{"encoder_arch": "swin", "model": "contrastive audio-text model", "dataset": "synthesized solo parts of chorales (CocoChorales)", "train_examples": 39062, "gain_aug_db": 10, "n_mels": 64, "hop_length": 320, "input": "log_mel", "spec_augment": false, "win_length": 400, "tokenizer": "word", "vocab_size": 56, "loss": "softmax", "embed_dim": 384, "encoder_norm": "layernorm", "encoder_norm_position": "pre", "encoder_activation": "gelu", "encoder_mlp_ratio": 3, "encoder_head_dim": 32, "encoder_fused_qkv": true, "encoder_bias": "none", "encoder_qk_norm": false, "encoder_parallel_block": true, "encoder_inner_norm": false, "encoder_patch_size": [4, 4], "encoder_conv_stem": false, "encoder_depths": [4, 8, 4], "encoder_widths": [48, 96, 192], "text_encoder_causal": true, "text_encoder_width": 128, "text_encoder_layers": 7, "text_encoder_norm": "layernorm", "text_encoder_norm_position": "pre", "text_encoder_activation": "squared_relu", "text_encoder_mlp_ratio": 2, "text_encoder_head_dim": 32, "text_encoder_fused_qkv": false, "text_encoder_bias": "none", "text_encoder_qk_norm": false, "text_encoder_parallel_block": false, "text_encoder_inner_norm": false, "text_encoder_drop_path": 0.1, "text_encoder_positions": "learned", "init": "trunc_normal_002", "residual_init": "none", "optimizer": "soap", "beta2": 0.95, "learning_rate": 0.0036, "beta1": 0.95, "shampoo_beta": 0.95, "eps": 1e-08, "precondition_frequency": 10, "max_precond_dim": 1536, "one_sided": false, "adamw_lr_other_params": 0.0025, "max_steps": 10800, "batch_size": 256, "epochs": 70.8, "lr_schedule": "cosine", "final_lr_fraction": 0.1, "warmup_steps": 210, "weight_decay": 0.08, "adamw_weight_decay_other_params": 0.01}
Rows from block 5 of the audio encoder of a small contrastive audio-text model, named by matrix and row number. Rows with one number belong to one neuron. Each number is 128 + 32 x the weight over its row's rms, rounded and kept within 0 to 255. All counts start at 0.
Before each neuron's rows are labels from the 100 clips, of 14848, where the neuron reaches its highest value: "strongest on" is what is common among them. Only what is clearly more common there than usual is listed. The data: synthesized solo parts of chorales (CocoChorales). In brackets: how many of the 100.
# fc1: MLP up (encoder.blocks.5.mlp.fc1.weight, 288x96), inputs 0-95
# fc2: MLP down (encoder.blocks.5.mlp.fc2.weight, 96x288, transposed), outputs 0-95

strongest on: note C5 (78); violin (43); oboe (37); note D5 (33)
fc1.23 [117  56 151 136 132 110 130 116  84  60 123 146  73 185 142 187  84 119 108 124 173  55 127 119  43  88 137 114 183 130 116 158  55 140 144 118  98 118 101 119  84 114 143 100 116 133 123 120 135 167 118  77 166 129 178  93 155 121 137  59 117  99 144 171 119 120 130 111  96  76  81 167 109  81 158 134 138 155 105 136 115 150 151 155 124  81 106 129 142 145 178 151 114 169 131 124]
fc2.23 [116 116 100  76 157 178 118  53 125 184  90 108 201  65 119 124 204 159 151  96 113 129 120 169 166 161 127 138  56 143 129 112 137  97 128  97 145 172 143 131 128 125  88 136 137  76 145 172 178 122 117 154 187 154 139 156  62 136  92 128 174 150 140 115 155 135 121 135 153 146 118  93 125 166 134 122  75 140 155 122 157 148 150 129  68 156 147  73 157 154 141 172  98  91 134  99]

strongest on: note A#4 (43); violin (36); note C5 (34); note A4 (25)
fc1.280 [163 165 154 163 120 147  90 176 120 108 113 170 161 131 153  47 133 154 102 144 159 158 145  97 166 153 141  93  89 130 152  96 156 124 155 164 115 187 102   7 121 236 126 126 177 122 150 150 170  96 134 135 125 124 134 119  95 137 102 120 147  86 138  93 108 117 117 149  98 131 103 125 162 158 156  60 113 152 113  93 148 132 131 130 147 175 154 115 132 129 168 115 119 133  99  72]
fc2.280 [102 139 201  53 117 122 160 118 141 194  50  93  96 111 151  91 146 105 156 153 135 150 101 132 113 127  90 124  92 140 109 137 108  92 130 162 138  99 172 125 179  91 131 119 139  51 121 156 123  98 119 103  88  53 114 115 111 178  93 108  92 132 109 140 100 178  67  97 135  94 174 177  98 135 121 119 116 106 164 127 121 141 111 119 157 128  99  97 124 140  86 114 110  37 112 131]

strongest on: note A#4 (39); note G#4 (29)
fc1.97 [ 98 139 112 127 134 149 108 168 107  94  53 148 107 135 122  77 175 107  84 173 129 131 103 118 156 178 122 124 135 184 144 119 138 117 140 106 113 133  93 122 167 103  67  66 170 147  98 119 141 164 171 184  74 149 111  53 124 140 156 130 166 171 154  77 185 196 118 198  90 163 114 125 156 141 106 120 126 118 105  82 113 182 120 147 102 103 101  79 113 139 106 100 131 152 154 113]
fc2.97 [123  90  89 149 111 121 163 131 170 143 114 139 107 178 120 114 194 119 172 123 158 107 113 169 183 218 149  95 149  84 135 159 159 174 128 106 129 115  92 170 162 157 132 157 205 139 131 172 138 121 150 141 132 103  75 153 127 171 136 125 179 177 165 143  86  74 113 151 108 181 106 165 131 117 121 106 169  77 132  72 105 134 104 132  99 127 201 107 175 173 118 127 127 112 136 132]

strongest on: note D#5 (48); note F5 (44); clarinet (37); note D4 (37)
fc1.279 [142 160 121 147 154 157 123 109 119 116  89 176 114 168 113 185 184  58 135 177 194 154 110  77 154 106 159 121 137 120 148  96 140  99  88 108 133 156 123 121 133 125 131 145 162 146 178 146 204 125 123  98 123  74 128 132  72 123 118  88 185 110 106  88 133  85  88 106 128 143 121  76 142 149  86 125 174 136 136 131 107 142 162 141 205  69  81  64  89 158 139 112  83 114 140 131]
fc2.279 [ 91 128 148 130 106 102 157 105 123 162 147  86  68 116 119  75 177 172 131  83  81 141 182 129 109 144 124 162 119 108 136 135  74 118 218 145 113 124  97 141 148 105  69 179 104  98 125  66 126 138 146 107 138 124 138 169 153 114 120  90 101 180 164 201 167 108 181 126 135  96 142 126 175 123  69  80 121 108 186 135 143 161 126 120 146 173 192 133 164 128 165 115 154 118 146 124]

strongest on: note D#5 (28); note F5 (26)
fc1.247 [ 71 115 147 162 111 133 141 163 110  89 117 107 145 159 146 133 158 129  85 162 191 142 103 176 153 151 158  94  87 105  94 189 122 113  87 163  77 110  71 165 135 111  95 137 117  80 116 113 153 146 151 100 178  91  86 130 136 187 133 106 154 110  55  95 146 138 137  99 125 168 103 107 161 126  58 106 161  68 103 171 167 145 137  92 148 103 114 128 197 155 172 111 105 101  97 127]
fc2.247 [145 155 144 173 196 106 198 113 119 165 119 170 168 109  91  57 175 195 178 134 116 176 156 182 123 147 106 168 125 125 156 119 126 157 110 116 134 202 142 101 181 171  79 142 119 141  89 141 141  83 118 120 134 203 122 113 167 137 105 139 166 161 158 164 128 134 123 108 117  75 108 104 161 179 166  95 144 165 152 106 131 121 137 156 136 179  92 152 118 120 117 127 132 121 148 179]

strongest on: note A#4 (66); violin (44); note C5 (28)
fc1.163 [125  93 120 134 133 137 139  81 161 116 106 137 130  77  76  91 163 111  54 100 136 156 129 106 158 129 104 120 141 153 101 111  89 106 169  98 122 116 126 132 159 105 122 119 127 121 221  37 134 118 102 143  99 143 107 126 165  87 174 112 157 172 128 125  89  96 152 201  66 162 117 152  95 103 135  94 144  76 120  73 140 158 132 145 130  96 178 136 130 152  71 107 112  69 171  91]
fc2.163 [171 181  74 155  62 137 155 141 101 191 137 112  86 156 112 138 181 127 189  91 157  81 203  73 107  95 102 161  81 114 168 169 119 143 147 185 116 118 132 177 143 100 108 140 175 139 115 136 121  90 128 129 131  90 140 169 112 186 111 135 207 122 143 156 123  88 131 166 116 143 159 137 155 166 130 182 187 123 113 155 157 119 154 118 132 136 124 100 121 140 129 150 143 178 125 164]

strongest on: note D4 (50); clarinet (49); flute (39); note E5 (37)
fc1.89 [152 159 135 110 106  97 189 170  87 120 159  79  86 120  77 118 123 124  80 160 107 104 108 162 129 116 140 166 139 131 129 130  33 124 141 142 101  93  92 127 103 112 167 111 130 136 176 136 156 135 160 162 168 167 200  92 114 141 147  71 180 141 146 142 164 146  89 144 154 130 133 169  81 153 147 118 116  90 157  99 132 156  78  83 109  95 102 111  89 191  78  80 149 102 179 139]
fc2.89 [ 86 124 125 134 103 146 163 116 182 140 113 141 126  79 104 133 202 185  64 121 127  87 155  89 131  97 148 190 126 141 220 162 109 122 137 125  82 151 109 147 109 144  71 119  97 139 116 140  92 157 161 189 111 161  74 128  71 123 148 139 132 105 120 178 127 111 172 123  90 119 118 124 140 150  84 158 113 125 162 152  81 134 110 168  75 144 121 184 192 115 128 157 111 180 109 151]

strongest on: note C5 (64); horn (61); note C#5 (31); note A#4 (31)
fc1.264 [145  98 137 141 158 194 176 185  80 147 126 115 140  80 138 122 107  92 119 193  98 107 107 106  47 130 123 116 114 110  76 157 148  97 120 214 124  98  91 136 134 137 110 149 166 137 104 146 114 146 120  56 149 126 101 159 151 102 106  78 133 114 202  99 196  87 105 127 107  99 127 128 153 140 159  80 110 149 120 141  96 125 120 122 107 113 141  54 117 108 168 156 126  62 106 133]
fc2.264 [ 92 160 149 109 170 121  84  70 176 126 130 154 141 114 171  92 197 185 123  52 134 140  79 116 148 144 119  74  90 178 136 128  87 160 166 120 115 155 166 115 103 100 148 114 118 138 134 153 132 105 175 112 165  94 182 144  77 125  79 100 106 132 204  80 105 144 114 135 145 100 113 185 113 107 124 160 143 114 135  72 167 140 164 112 172 136 182 156 100 137 146 108 139 164 123  86]

strongest on: note F5 (50); trumpet (46); note F#5 (43); instrument: flute (33)
fc1.135 [164 126 111  88  83 195 137 101 135 116 131 111  84  75  97 174 164  82 142 131 154 139 156 138 158 231 135 150 164 140 136 169  61 122 105 124 156  74 143  75  79  87  95 139 142 102 122 150 105 153 175  94 133 176 121 113 176  97 131 116  97 153  71 159  98  98 158 111 161  63 110 108 129 164 171 153 122 127 105 132 107 136 102 137 125 102 132 156 108 130  62 148 128 107  80 118]
fc2.135 [140 152 129 127 113 129 140 125 172  96 128 170  92 145 141  66  84 104  47 146 151 160 125  77 164  69 107 133 119 182 148  76  92  94 154 133 169 147 155 141 167 143 172 122 116 164 138 160 176 129 139 162 138 173 121  85  68 112  90 171 150 134 113 120 132 123 100 103 141 104  69  83  95 134 104 139 118 185  66 124 125 146  57 162 192 166 124 103 132 148  84 120 114 104 125 168]

strongest on: note A#3 (32); note B3 (27)
fc1.76 [123 137 124 133 164  79 141 168 128 108  86 146  42 113 116 140 148 116 104 160  81 109 160  92 191 159 111  86 136 138 123 171 149 113 122  90 118 158 128  91 134 116  65 116 204 133 112 129 129 100 118 131 125 110 126 200 166 132  93 146 148 147  97 178 137 178  60 129  77 132 102 135 132  81  97 153 157 135 166 127  84 152 178 133 184  80 184 128 143 162  98  78 167 142 102 143]
fc2.76 [105 116 137 107 147 156 180  96 152 175 114 168  74 150 120 144 121  95 160 148 129 122 136 177 153 199 103 146  70 154 152 102 141 118 121  70 125 177 113 140 167 174  89 125 166 105 212 139 113 153 130  83 149 158  99  98  89 130 119  84 147 176 131 168 166 143  73 180 107 139 118  84 143 117 142 119 177 134 125 154  72 134  82 124 118 157 131  81 125  94 132  52 148  74 129 132]

strongest on: note A#3 (95); bassoon (71); note G#3 (25)
fc1.120 [131 110 148 137 203 109 139 136 117 110  83 114  80 117 174 126  70 112  73 112 112  84 218 146 129 105 122 128 133 104  88 149  67 154  67 110 112 110 109 108 105 102 116 162 144 127 135 117 143 187 146 122 166 141 125 145  72  81 114 126 184  74 137 142 156 128 129 113 147 142  60 151  68 120 128 163 172  66  69 132 141 161 147  77  88  83 101 110 116 133 167 139 118  95 143 138]
fc2.120 [166 198 109 152 144  93 153 106 140 147 160 136  68  65 105 132 141 111 128  63 152 126 130 177 138  98  63 119 142 115  84 105 142  91 167 158 100 214  77  97 210 145 150 114  99 114 131 136 146 122  95  96 149 133 130 137 127 139  87  74 123 118 147 174 129 141  94 131 130 201 158 147 127 161 119 103 127 164 176 165 120 190 148 103 152  99 119  95  69 159 138 142 128 103 122 143]

strongest on: note A#4 (36); note C5 (33)
fc1.248 [149 150 154 153 110 185  84 180 143 167 184 161 106 136 109 128 114 196 153  75 177 103 189 147 125 130 154 117 121 124  73 137 114 200 120 183 130 157 130  74 125 170  89 144 149 135 105 127 109 151 149 157 154 160 141  73 117 115 164 105 163 149 164 163 104 152 161 129 118 188  99 163  96 115 124 179 136  97 128  83 127 154 126 184 127 100 110 104 126 201 128 116 153 187 115 165]
fc2.248 [ 84  66 116  92 140  71 140 134 178 131 145  62  91 106 107 166 175 155  91 145 104 134 152  83 140 112 116 121 160 134 153 173 105 123 144 158 161 118 119 153 154 138 122 113 172 128 155 106 144 109 107 120 144  75 121 131  52 117 172 137 140 133  98 128 191 109 120 149 106 124 120  85 134 182 114  84 171  99  90 170  77 210 120 170 113 103 179 144  85 118 153 160 155  70  92 169]

strongest on: note C5 (29); bassoon (27)
fc1.74 [150  84 131  68 128 162 177  74 125 188 120 110 189  50  97 113 111 152 144 129 134 180 145  94 129 146 145 151 119 128  83  78 156 106  86 106 115 139 138 117 148  99 138 137 103 175 111 141 112 124 199 140 176 129 148 129 172 148 124 176 133 122 129 140 166 103 197 167 156 144 131 203  74 100 134 108 112 114 134 145 187  86 148  72 116 127 185 141 108 157 118 130 127 166 184 133]
fc2.74 [125 165 134 126 128 109 192 110 104 122 169 170 140 155 159  94 118 153 128 106 124 177 130 116  86  99 139 190 112 106 154 114  95 108 160 139  96  98  93 109 101  82 127 121  48 131 153 146 129 165 128 135 121  75 133  91 118 197 113 186  72 125  96 138 105 160  90  91 143 116 167 199 133 179 132  76 172 148 149 116 138 165  90 146  88 173  95 105  68 133 162 125  61 110 114 149]

strongest on: note F5 (42); trumpet (25)
fc1.118 [131  95 108  86 102  99 124 226 107 152 129 117 135 116 127 110 171  94 140 191 162 107  96  81 120 138 141  91 138 131 107 150 129 128 101 180  82 135  98  92 104 137 114  99  75 139  76 159 151 117 169 145 147 153 106 163 127 112 202 104 174 130 121 173  62 166  68 167  98 164 117 132 105 115 120 146 113 100 129 118 124 143 136  64 186  82  66 117 147 126 141  79  96 102 138  86]
fc2.118 [ 70 142 123 118 149 107 142 121 115  70  82 118  43  84 100 104 162 175 152 141 162 136 140 137 173 180 136 139 118 133 122 128 100 118 139  95 102  95 144 179 176 101  73 130 141 107 147 123 120  93  34 187  85 128 152  99 125 110 138  62  65 100 142 116 174 101 106 129 130 137 101 108 150 122 126 178 117  95  99  57 125  89 116 161  71 135 106 174 149  85 124 128 125 107 144 120]

strongest on: note D4 (89); clarinet (79); note E4 (34)
fc1.58 [ 58 125 115 115  94 130 116 148 117 183  28  84 100 147 147 137 146 114 118 134 126 141 138 121  76 105 132 155 124 157 105 159 131  80 104 100 110 109  85  89  75 162 103 151 152 126 121 117 127 146 127  83 164 179 153 174  35 157 102 123 159  92 144 131 154 183  87 108 111 135  71 154 118 145 167 167  42 129 112  66 151 153 129 128 163 121 162 146 137 132  98 118  89 143 130 109]
fc2.58 [148  74 130 130 233  95 156 146 117  71 146 128  94 161 146 141 170 137 147 145 144  60 112 103  90 148 119 131 114  90  98  62  96 140 153 139 123  61 129 172 139 176 154 101 127  79 130 137 156 162  95 131 164 138 127 111 121 147 173  54 155 140 182 145 153 122  69 214 104 118 149 132 127 125 160 116 154 105 114 149  99 112 123 117 129 122 108 153  99 198 146 123 112 167 112 100]

strongest on: note C#5 (53); note C5 (33); note B4 (32); horn (27)
fc1.51 [146 109 210 150 136 157 142 104 138 109 152 150  60 151 111 151 171  98 122 130 113  92 117 151  77 104  90  81 126 168 151  91 111 112  98 140 113 106 126 107 151 145 140  75 121 153 162  96 173 156 113  93  69 161 122 174 198 143  91 125 117 142 124  62 103 185 124 134  60 102 153 154 130 125 137 188 101 187 151  91 133  93 137 100 126 154  86  68 130 100 133 125  98 148 129  66]
fc2.51 [ 77  77 108 115 140  88 127 143  84 193 146 118 198 149 148 145 157 142 116 109 148 111 104 119  93 152 149 117 138 111 102 117 106 185  96 112 120 162 163 170 133 146  64 179  41  98  95  81 125 158 129 130  65  97  52 102 141 129 106 142  64  93 134 118 151 179 122 124 127 113 138 176 169 138 138 145 152 144 104 167 126 107 170 141 139 124 148 173 178 134 153 144 136 153  85 179]

strongest on: note C#5 (62); note D#5 (47); instrument: violin (36); note B4 (34)
fc1.202 [ 66  78 161 149 112 184 179 145  98 107 138  92  94 122  88 150 115 140 110 168 196 175 134 125 162 115 100  71 188 133 132 113 135 159  93 136 126 154 119 183 125 129 199 113 147 173  79  95 185 160  89 168 108 135  84 172 128 113 141 152 124 176 183 108  83 158 104 126 100 148 147 179 138 147 155 153  93 169 115 144 174 111 117 126 150 136  91 155 105 149 112  67 109 154 143 130]
fc2.202 [169 148 112 188 184 110  80 166 132 138 161 108 161 146 121 100 103 155 186 152 148 162 112 136 135 182 142 154 130 153 141 150 162 148 149 127  35 173  57 171 104 117 133 180 143 135 104 113 114 126  92 128 138 183 167 116  79  60 143 134 145 127 148 121 131 115 114 139 140  56 110 153 158 145 156 117 169 117 134 177  78  77 166  90 134 167 126 168 137 139 149  85 161 133 168 164]

strongest on: note A#4 (73); horn (70); note C5 (27)
fc1.127 [131 147  81 131 136 111 153 135 215 162 135 111  76 158 108 174 175 152 111 132 105 211  65  98 141 143 129 135 135 161  88 119 160  75 127 109 126  79 139 135 103 119 135 157 122 135  86 136 141 183 143 160 166  91  95 139 105  73 165 128 147 140 157 148 105 119 147 147 118 151 136 115  56 162 158 162 189 128 116 121 194 124 118 140 117 115 116 150 203 157 103 171 170 106 171  78]
fc2.127 [149 127 198 148 111 185 147 123 128 185 111 120 135 145 159 139 116 163 114 135 128 156  71  50 107  87 168 145 161 136 101 134 122 125  90 127 136 121 182  96 119 145 135  93 127 112 193 124  97 187  92 120 143 138 128 114 113 224 141  86 112 112  90 169  45 192 116 116 147 143 151 180 151 107 131  97 142 120  89  97 146 136 140 169  74 147 115 134 140 163 165 155  98 144 177 105]

strongest on: note C#5 (57); violin (55); note C5 (29)
fc1.149 [158 142  43 137 142 145 116  93 175 153 104 138 121  72 174 128 114 224 109 127 173  89 117 123 146 137 102  88 126 162 122 198 117 153  78 131 137 138 142 155  92  98 110 147 141 191 113 144 107  74 129 144 173 148 134 177 181 127 144 185 115 190  99  96 147 126 158 123 149 163 135 124 136 138 153 168 125 128  84 109 133 179 126 131 173  72 140 145  98  94 123 169  96 102 163  85]
fc2.149 [156 139 121 133 122 141 144 140 169 114 176 138 133  98 160 152  88  77 135 118 120 132 119  69  88 113 113  99 135 123 160 159 148  80  75 134 131 179 182 150 179 195 145 108  84  48 138 109 121 184 141 129 115 161 144  78 103  66  87 125 137 149 171 173 105 124  91 143  80  81 186 180 158  99 145  45 110  98 151 121 135 114 130  77 137 102 114 108 103 136 156 132 136 137 159 151]

strongest on: note D4 (60); cello (59); note B3 (30); note C#4 (29)
fc1.261 [ 80 116 158 125  97  95  62 103  60 104 140  73  66 115  55 146 130  88 106  97  89  79 151 121 141  92 128  88 136  94 113 119  96 131 141 114 158 115 127 118  88  94 176 169 184  73 129 116  77 150  77 137  91 148 110  93 139 138 130 112 151 133 106 104  99 156 164 128 179  91 123  59  94 124 100 159 125 104 172 131 119 115  97 130 169 160 138 142 166 118 109  60 152 154 107  93]
fc2.261 [162  87 173 143 125 137 156  87 149 157 183 171  92 135  74 145 199 132 100 120 137 137 137  87 143 186 179 140 132  99 123 161 143 152 120 159 219 101 138 123 104  75 106 119 145 142 121 137  78 131 101  79 115 131 131 147 131 124  82 151 108 103 146 125 154 173 103  58 121 199 120 103 137 203  83  93 148 144 114 117 131 139 115 140 126  62  82 141 172 157 179 129 112 100 138 146]

strongest on: note D#5 (51); violin (34); note C#5 (30)
fc1.204 [125 108  86 123 124 132 119 135  76 144 118 146 106 147 140 170 130  62 138 105 140 176  81 129 176 136 200  81  94  99 108 142  93 115  73  67  71 179 111 113 141 123 108 148 120 117 123 144 151 101 117  76 144 126  90 162  74 157 171 122 102 112 179 129 159 128  86 137 103 202 116  87 106 142  83 184 112 132 133 181 120 142 115  63 170 108 104 156 113 129 132 134  88 140 201 107]
fc2.204 [112 221 133 126 173 167 164  98 130  29 113 126  98 150 114 158 195 156 120 153 116 123 125 161 154 159  71 112 127  84 120 116 124 126 187 153 148  95  96  91 129 172 116  87 153 119 147 154 107 192 124 133 128 141 165 172 156 113 128 117 194 134 152 177  87 170 135 181 112  85 159  85 152 145 191 132 167 121  89 123 152  97 148 139 112 130 112 153 152 112 176 150 149 120 132 113]

strongest on: note D4 (60); viola (51); note C#4 (50); note C4 (40)
fc1.47 [ 61 107 132 114 154 119 172 162 115  93 135 102  88 125 180 141 114 209 167 139 112 202 142  81 131 135 154 122 146 119 115 132 132 147 111 178 128 120 138 141 212 141  89 133 112 113 130 132 108 212 112 194 113 125 130 151 152 151 119 164 129 121 156  58 158 101  96 137 141 113 102 127 128 185  82 168  88 112 108 161 137 158 155 198 107  82 143 141 158  87 170  83 116 122 122 104]
fc2.47 [129 163 127 150  99 102  79 108 105 134  95 148 109 132 100 108 134 136  73 107 137 108  82 134 130 145  92 105  91  87 135 138 153 117 104 132  91 152 145 108 125  83 126 132 105 125 124 113 149  93 157  66 133 139  97 125 158  38 130  71  93 198  89 139 167 155 175 103 113 129 134 155  95 127 162 135 165  91 139  52  81 101 124  96 175 186 110 133  55 166 126 144 118 122  44  85]

strongest on: note C5 (46); violin (42)
fc1.205 [134  35 105 127  62 107 137 114 192  92 147 145 144 160 118 176 148 159 120 155  95 123 162  98  76 115 131 133 120 147 119 139 128 105  81 196  94 115 155 163 122 118  98 185 138 109  95  76 143 127 159 119 142 165  90 113 188  95 116  84 159 154 111 163 111 133 192 142 144 143  63 157 168  74 141 131 147 137 123 135 202 142 143 101  98 110 144 114 157 101 163  99 184 138  94 124]
fc2.205 [160  92 111  21 126 106  86 120  29  77 129 119 132 158 137 113 158 127 146 156 117 127 146 132  85 141 152  77 124 101 132 116 125 141 149  86 137 126  95 223 122 145 115 106 121  80 168 185 169  58 144 122 134 125 163  65 135 127  97 159 116 156 163  92 125 108  99 133 127 156 111 154 141 165 119 110 127  95 113 113  99 117 128  42  84 159 119 136 122 126 117 162 136 107 137 166]

strongest on: note C5 (45); oboe (40); note G#3 (38); bassoon (38)
fc1.49 [177 115 132 121 165 104 181 142 141 145 117 100 125 159 131 188 166 126 143 149 104 137 124 128 151 231 104 114 147 156 159 136 158 141 139 122 182 126 132 171 121 114 112 181 121 138 181 120 170  81  89 164 144 151 144 150 184 136 124  88  99 138 143 103 138 177 139 195 157 168 134 136 123  62 131 165  88 158 133 205 141 179 116 107 116 183  57 167 104 132 142 164 154 104 137 144]
fc2.49 [108 122  69 100 109 127 198 125 132 101 110 123 137 110 108 134 134 146 108 111 112  87 104  55 153 105 134 188 181 103  79 133 105 122 117 124  77 158 180 107 161 167  74  96 100 152 123 107 151  84 140 122 180 133 170 137 113 157 157 157 174 138 188 118 109 160 131 104 122 158  96 108 131 147 118  88 158  90 189  97 183 145  89 147 197 106 101  94 194 117 159 128 140 174 106 167]

strongest on: note A#3 (57); tuba (52); note G#3 (34)
fc1.108 [191 162 118 151 127  69 146 122 146 108 117 137  96 129  51 132 118 156 104 113 105 163  97  97 168 154 148 130  96 172 142 137 142  92  58 123 184 114 135 176 130 186 142  90 129 123 167 148 119 155  90 213 115 124  55 126  91 150 108 165  92 130 143 172 132 183 107 100 129 157 110 139 150 142 153 153 166 106 156 131 125 139  61 125 139  93 159 143  84 172 191 132 145 155 109  85]
fc2.108 [151 171 124 125 119 166 105 141 168 185 143 117 138 127 150 131 190 114 106 119  83  82 116 139 143 105 127 146 149 101 123 103 154 143  38  95 119 200  91  66 120 147  91 150  88 129 134 209 143 203 175 117 166 171 179 120  96 135 191 137 159 149 117 128 170 124 158 144  99 145 162 164 135 148 156 145 150 138 106 156 107 169 172 100 130 151  97 173 147 157  88 131 110  79 143 121]

strongest on: note A#4 (34); clarinet (33); note B4 (27); note G#4 (26)
fc1.218 [131 136 142 165 101 174 144  94 149 138 169 175  91 160 160 160 131  56 115 137 111 150 116 126 176 130 122 104  70 196 173 120 152 141 158 155  84 109 141 100 164 174  84 179 137 171 113 166 130 116 116 134 130 165  98  87  61 178 125  77 111 106 128 162 137 129 148 113 138 126 146 113 160 112 150 155 100  85 161  72 121 150 223  97 183 105 171 157 154 124 125 160 110 104 115 157]
fc2.218 [ 98 111 122 152 102 135 101 201 116 117 173  90 140 114 100  96 122 140 145 156 121 118 128 154 157 140 126 160 168  95 159 130 182  70 148 158 114 133  92 108 114 139  96 113 150  45 119  67 167 100 104  83  91 147 154 133  99 128  54 130 131 165  87 149 138 116  95 109 149 104 101 149 127 121 137 101 126  94 134 160 160  91 151 139  85 191  46  47 144 170  85  79 144 161 127 112]

strongest on: note C5 (47); violin (34)
fc1.158 [149 114 150 105  92 143 123 118 166 153 121 166  64 113 170  95 109 108 180  87 123 163 152 157 131 158  95 148 112 177 171 134  80  40 104 153 114 136 121 144 149 143 174 115 172 169 123 141 104 126 118 103  65  74  90 119 113  93  51 153 115 206  85 147 152 129 179  81 151 152 150 150 160 162 109 114 132 173 101 150 126 143 135 113  86 138 135  90 128 132 119 164 110 184  82 144]
fc2.158 [101  56 114 178 167 138 102  77 163  98 179 160 147 147 103 116 132  97 120 121  99  99 156  94 206 120 124 133 137 169 116 134 114 123  98 112  99 152 176 183 130 137 118 146 200  84 130  69 166 159  87 142 177 103 162 131  91 124 119  87 121 154 150 208  80  92  97 118 102 126 110  97  94 162 116 131  74 157 121 104 179 130 122  84  91 134 133 116 135 156 117 158 135 173 165 160]

strongest on: note D4 (50); violin (37)
fc1.67 [121  78 156 156 175 121 147 124 106 161 131 176 183 134 116 128 167 128  37 103 121 132 150 170 131 112 107 106  89 148 100 230  93 137 138 138 166 117 116 145 146 144 124 114 137 174 150 152 142 116 134 138 134 185  86  72  93 161 116 180 132 200 101 147 140  55 109 135 144 131 138 121 126 154 112 109 112 112 144  88 144 131  67  97 171 140 148 190  70 139 129 129 177 162 149 161]
fc2.67 [131 115  77 128  97 116  97 168 149  99 143 127 117 137 132 114 134 133 158  99 168 190 122  91  92  94  90 108  88 120 132 101 111 157 147 122 195 171 173 115 110 103 151 152 114 118 174 175 163 102 146  79 100  93 144 203 162 114 170 164  71 120  89 158 118 133 208  91 105  88 119  99 139 157 143 195 132 145 158 108 122 121 129 160 121 132 126  64 174 102 157 169 207 128 117 139]

strongest on: note C#5 (65); trumpet (49); note D#5 (32)
fc1.196 [204 127 173 135 106  90 138 127  94 134 113 126 129 145 127 214 201 161 100 118 109 122 145 101 117  59 156 109  71 155 151 139 140  93 100 155 163 104 166 146 146 219 184 115 149 100 141 132 106 143 108  77 151 137 139 109 162 121 126 158 131 123 162 113 147  83  83 143 127 135 141 146 152 189 176 155 100 135  90 110 133 155 171 134 174 170  93 142 153  55 174 141 148 120 139 121]
fc2.196 [144 113  88  63 145 119 112 133  86 101 161 106 145  72  87 160 106 114  96 186 115 168 156 121  89 129 141 145 152 144 114 151 166 141 129 163  86  82  83 113 159 119  63 184 158 114 163 128 118 139 172 106 116 130 119 122 137 180 106 125 118 148 117  63 124 142 136 208 111 130  46 114 102 125 118 155 113 172 118 148 118 132  48  71 141  51  98  99 143  97 146 103 129 137 154 152]

strongest on: note A#4 (91); violin (89); note C5 (41); note G#4 (28)
fc1.162 [169 174 136 131 123 148 140 161 181 153 161 132  99 101  79  27 138 122  96 154  97 110  26  65 114 155 121 113 117 145 120 108 193 115 150 135 105 126 134 154 156 113  99 159 153 123 126  87  75  78 126 183 125  89 131 138 121 175 100 177 135 104 156 111 110 172 115 140 192 176 186  79 113 150  97 104 107 144 115 107 101 131 112 129 170 136  92 117 131 128 127 114  89  84 125 139]
fc2.162 [ 91 120 161  93 127 123 125 103 142 145 140 110 191 118 129  81 237  99 152  95 116 119 140  63 120 169 149 103 172 107 129 119 157 111 111  72 124 138 173 150  95  61 105 130 145 106 150 144 160  94  39  95  78 138 152 143  90 169 130 152 157 151 130 132  67 137  62 138 163 128  80 129 138 181 106 106  86 153 134 116 158 139 130 125 123 136 128  88 148  89 159 125  86  85 110 125]

strongest on: note C5 (69); oboe (63)
fc1.203 [125 142 106 127 112  90 119  60 134  95 148 170  91  84  94 161 142 126  91 127 102 119  37 112 130 104 138 112 114  91 141 137 136  81 171 114  90 145 108 136 148 205 144  69 155 164 177 144 128 122 122  96 157 145 189  95 170  86 146 141 127 161 178 118  80 179 159 146 134 122  72  90 132 142  49 119  91 169 130 113 120 138 178 178  98 106 106 158 147 158 153 167 101 136 133 124]
fc2.203 [102  81 117 136 147 169 131 124  64 114 161 146 164 175 122 143  87 167 106 127 156 107 164  98 100 159  77 172 188 179 189 126 111 155  84 141  66 122 192 152 133 148 133 111 145 147 159 131 154 101 113 105 130 101 140 152 109 145 152  94 168 114 124 143 103 159 164 164  90  89 146  96 148 129 149 147 161 192 175 117 203 127 186 106 113 135 111 198  89 129 145 109 147 119 183 115]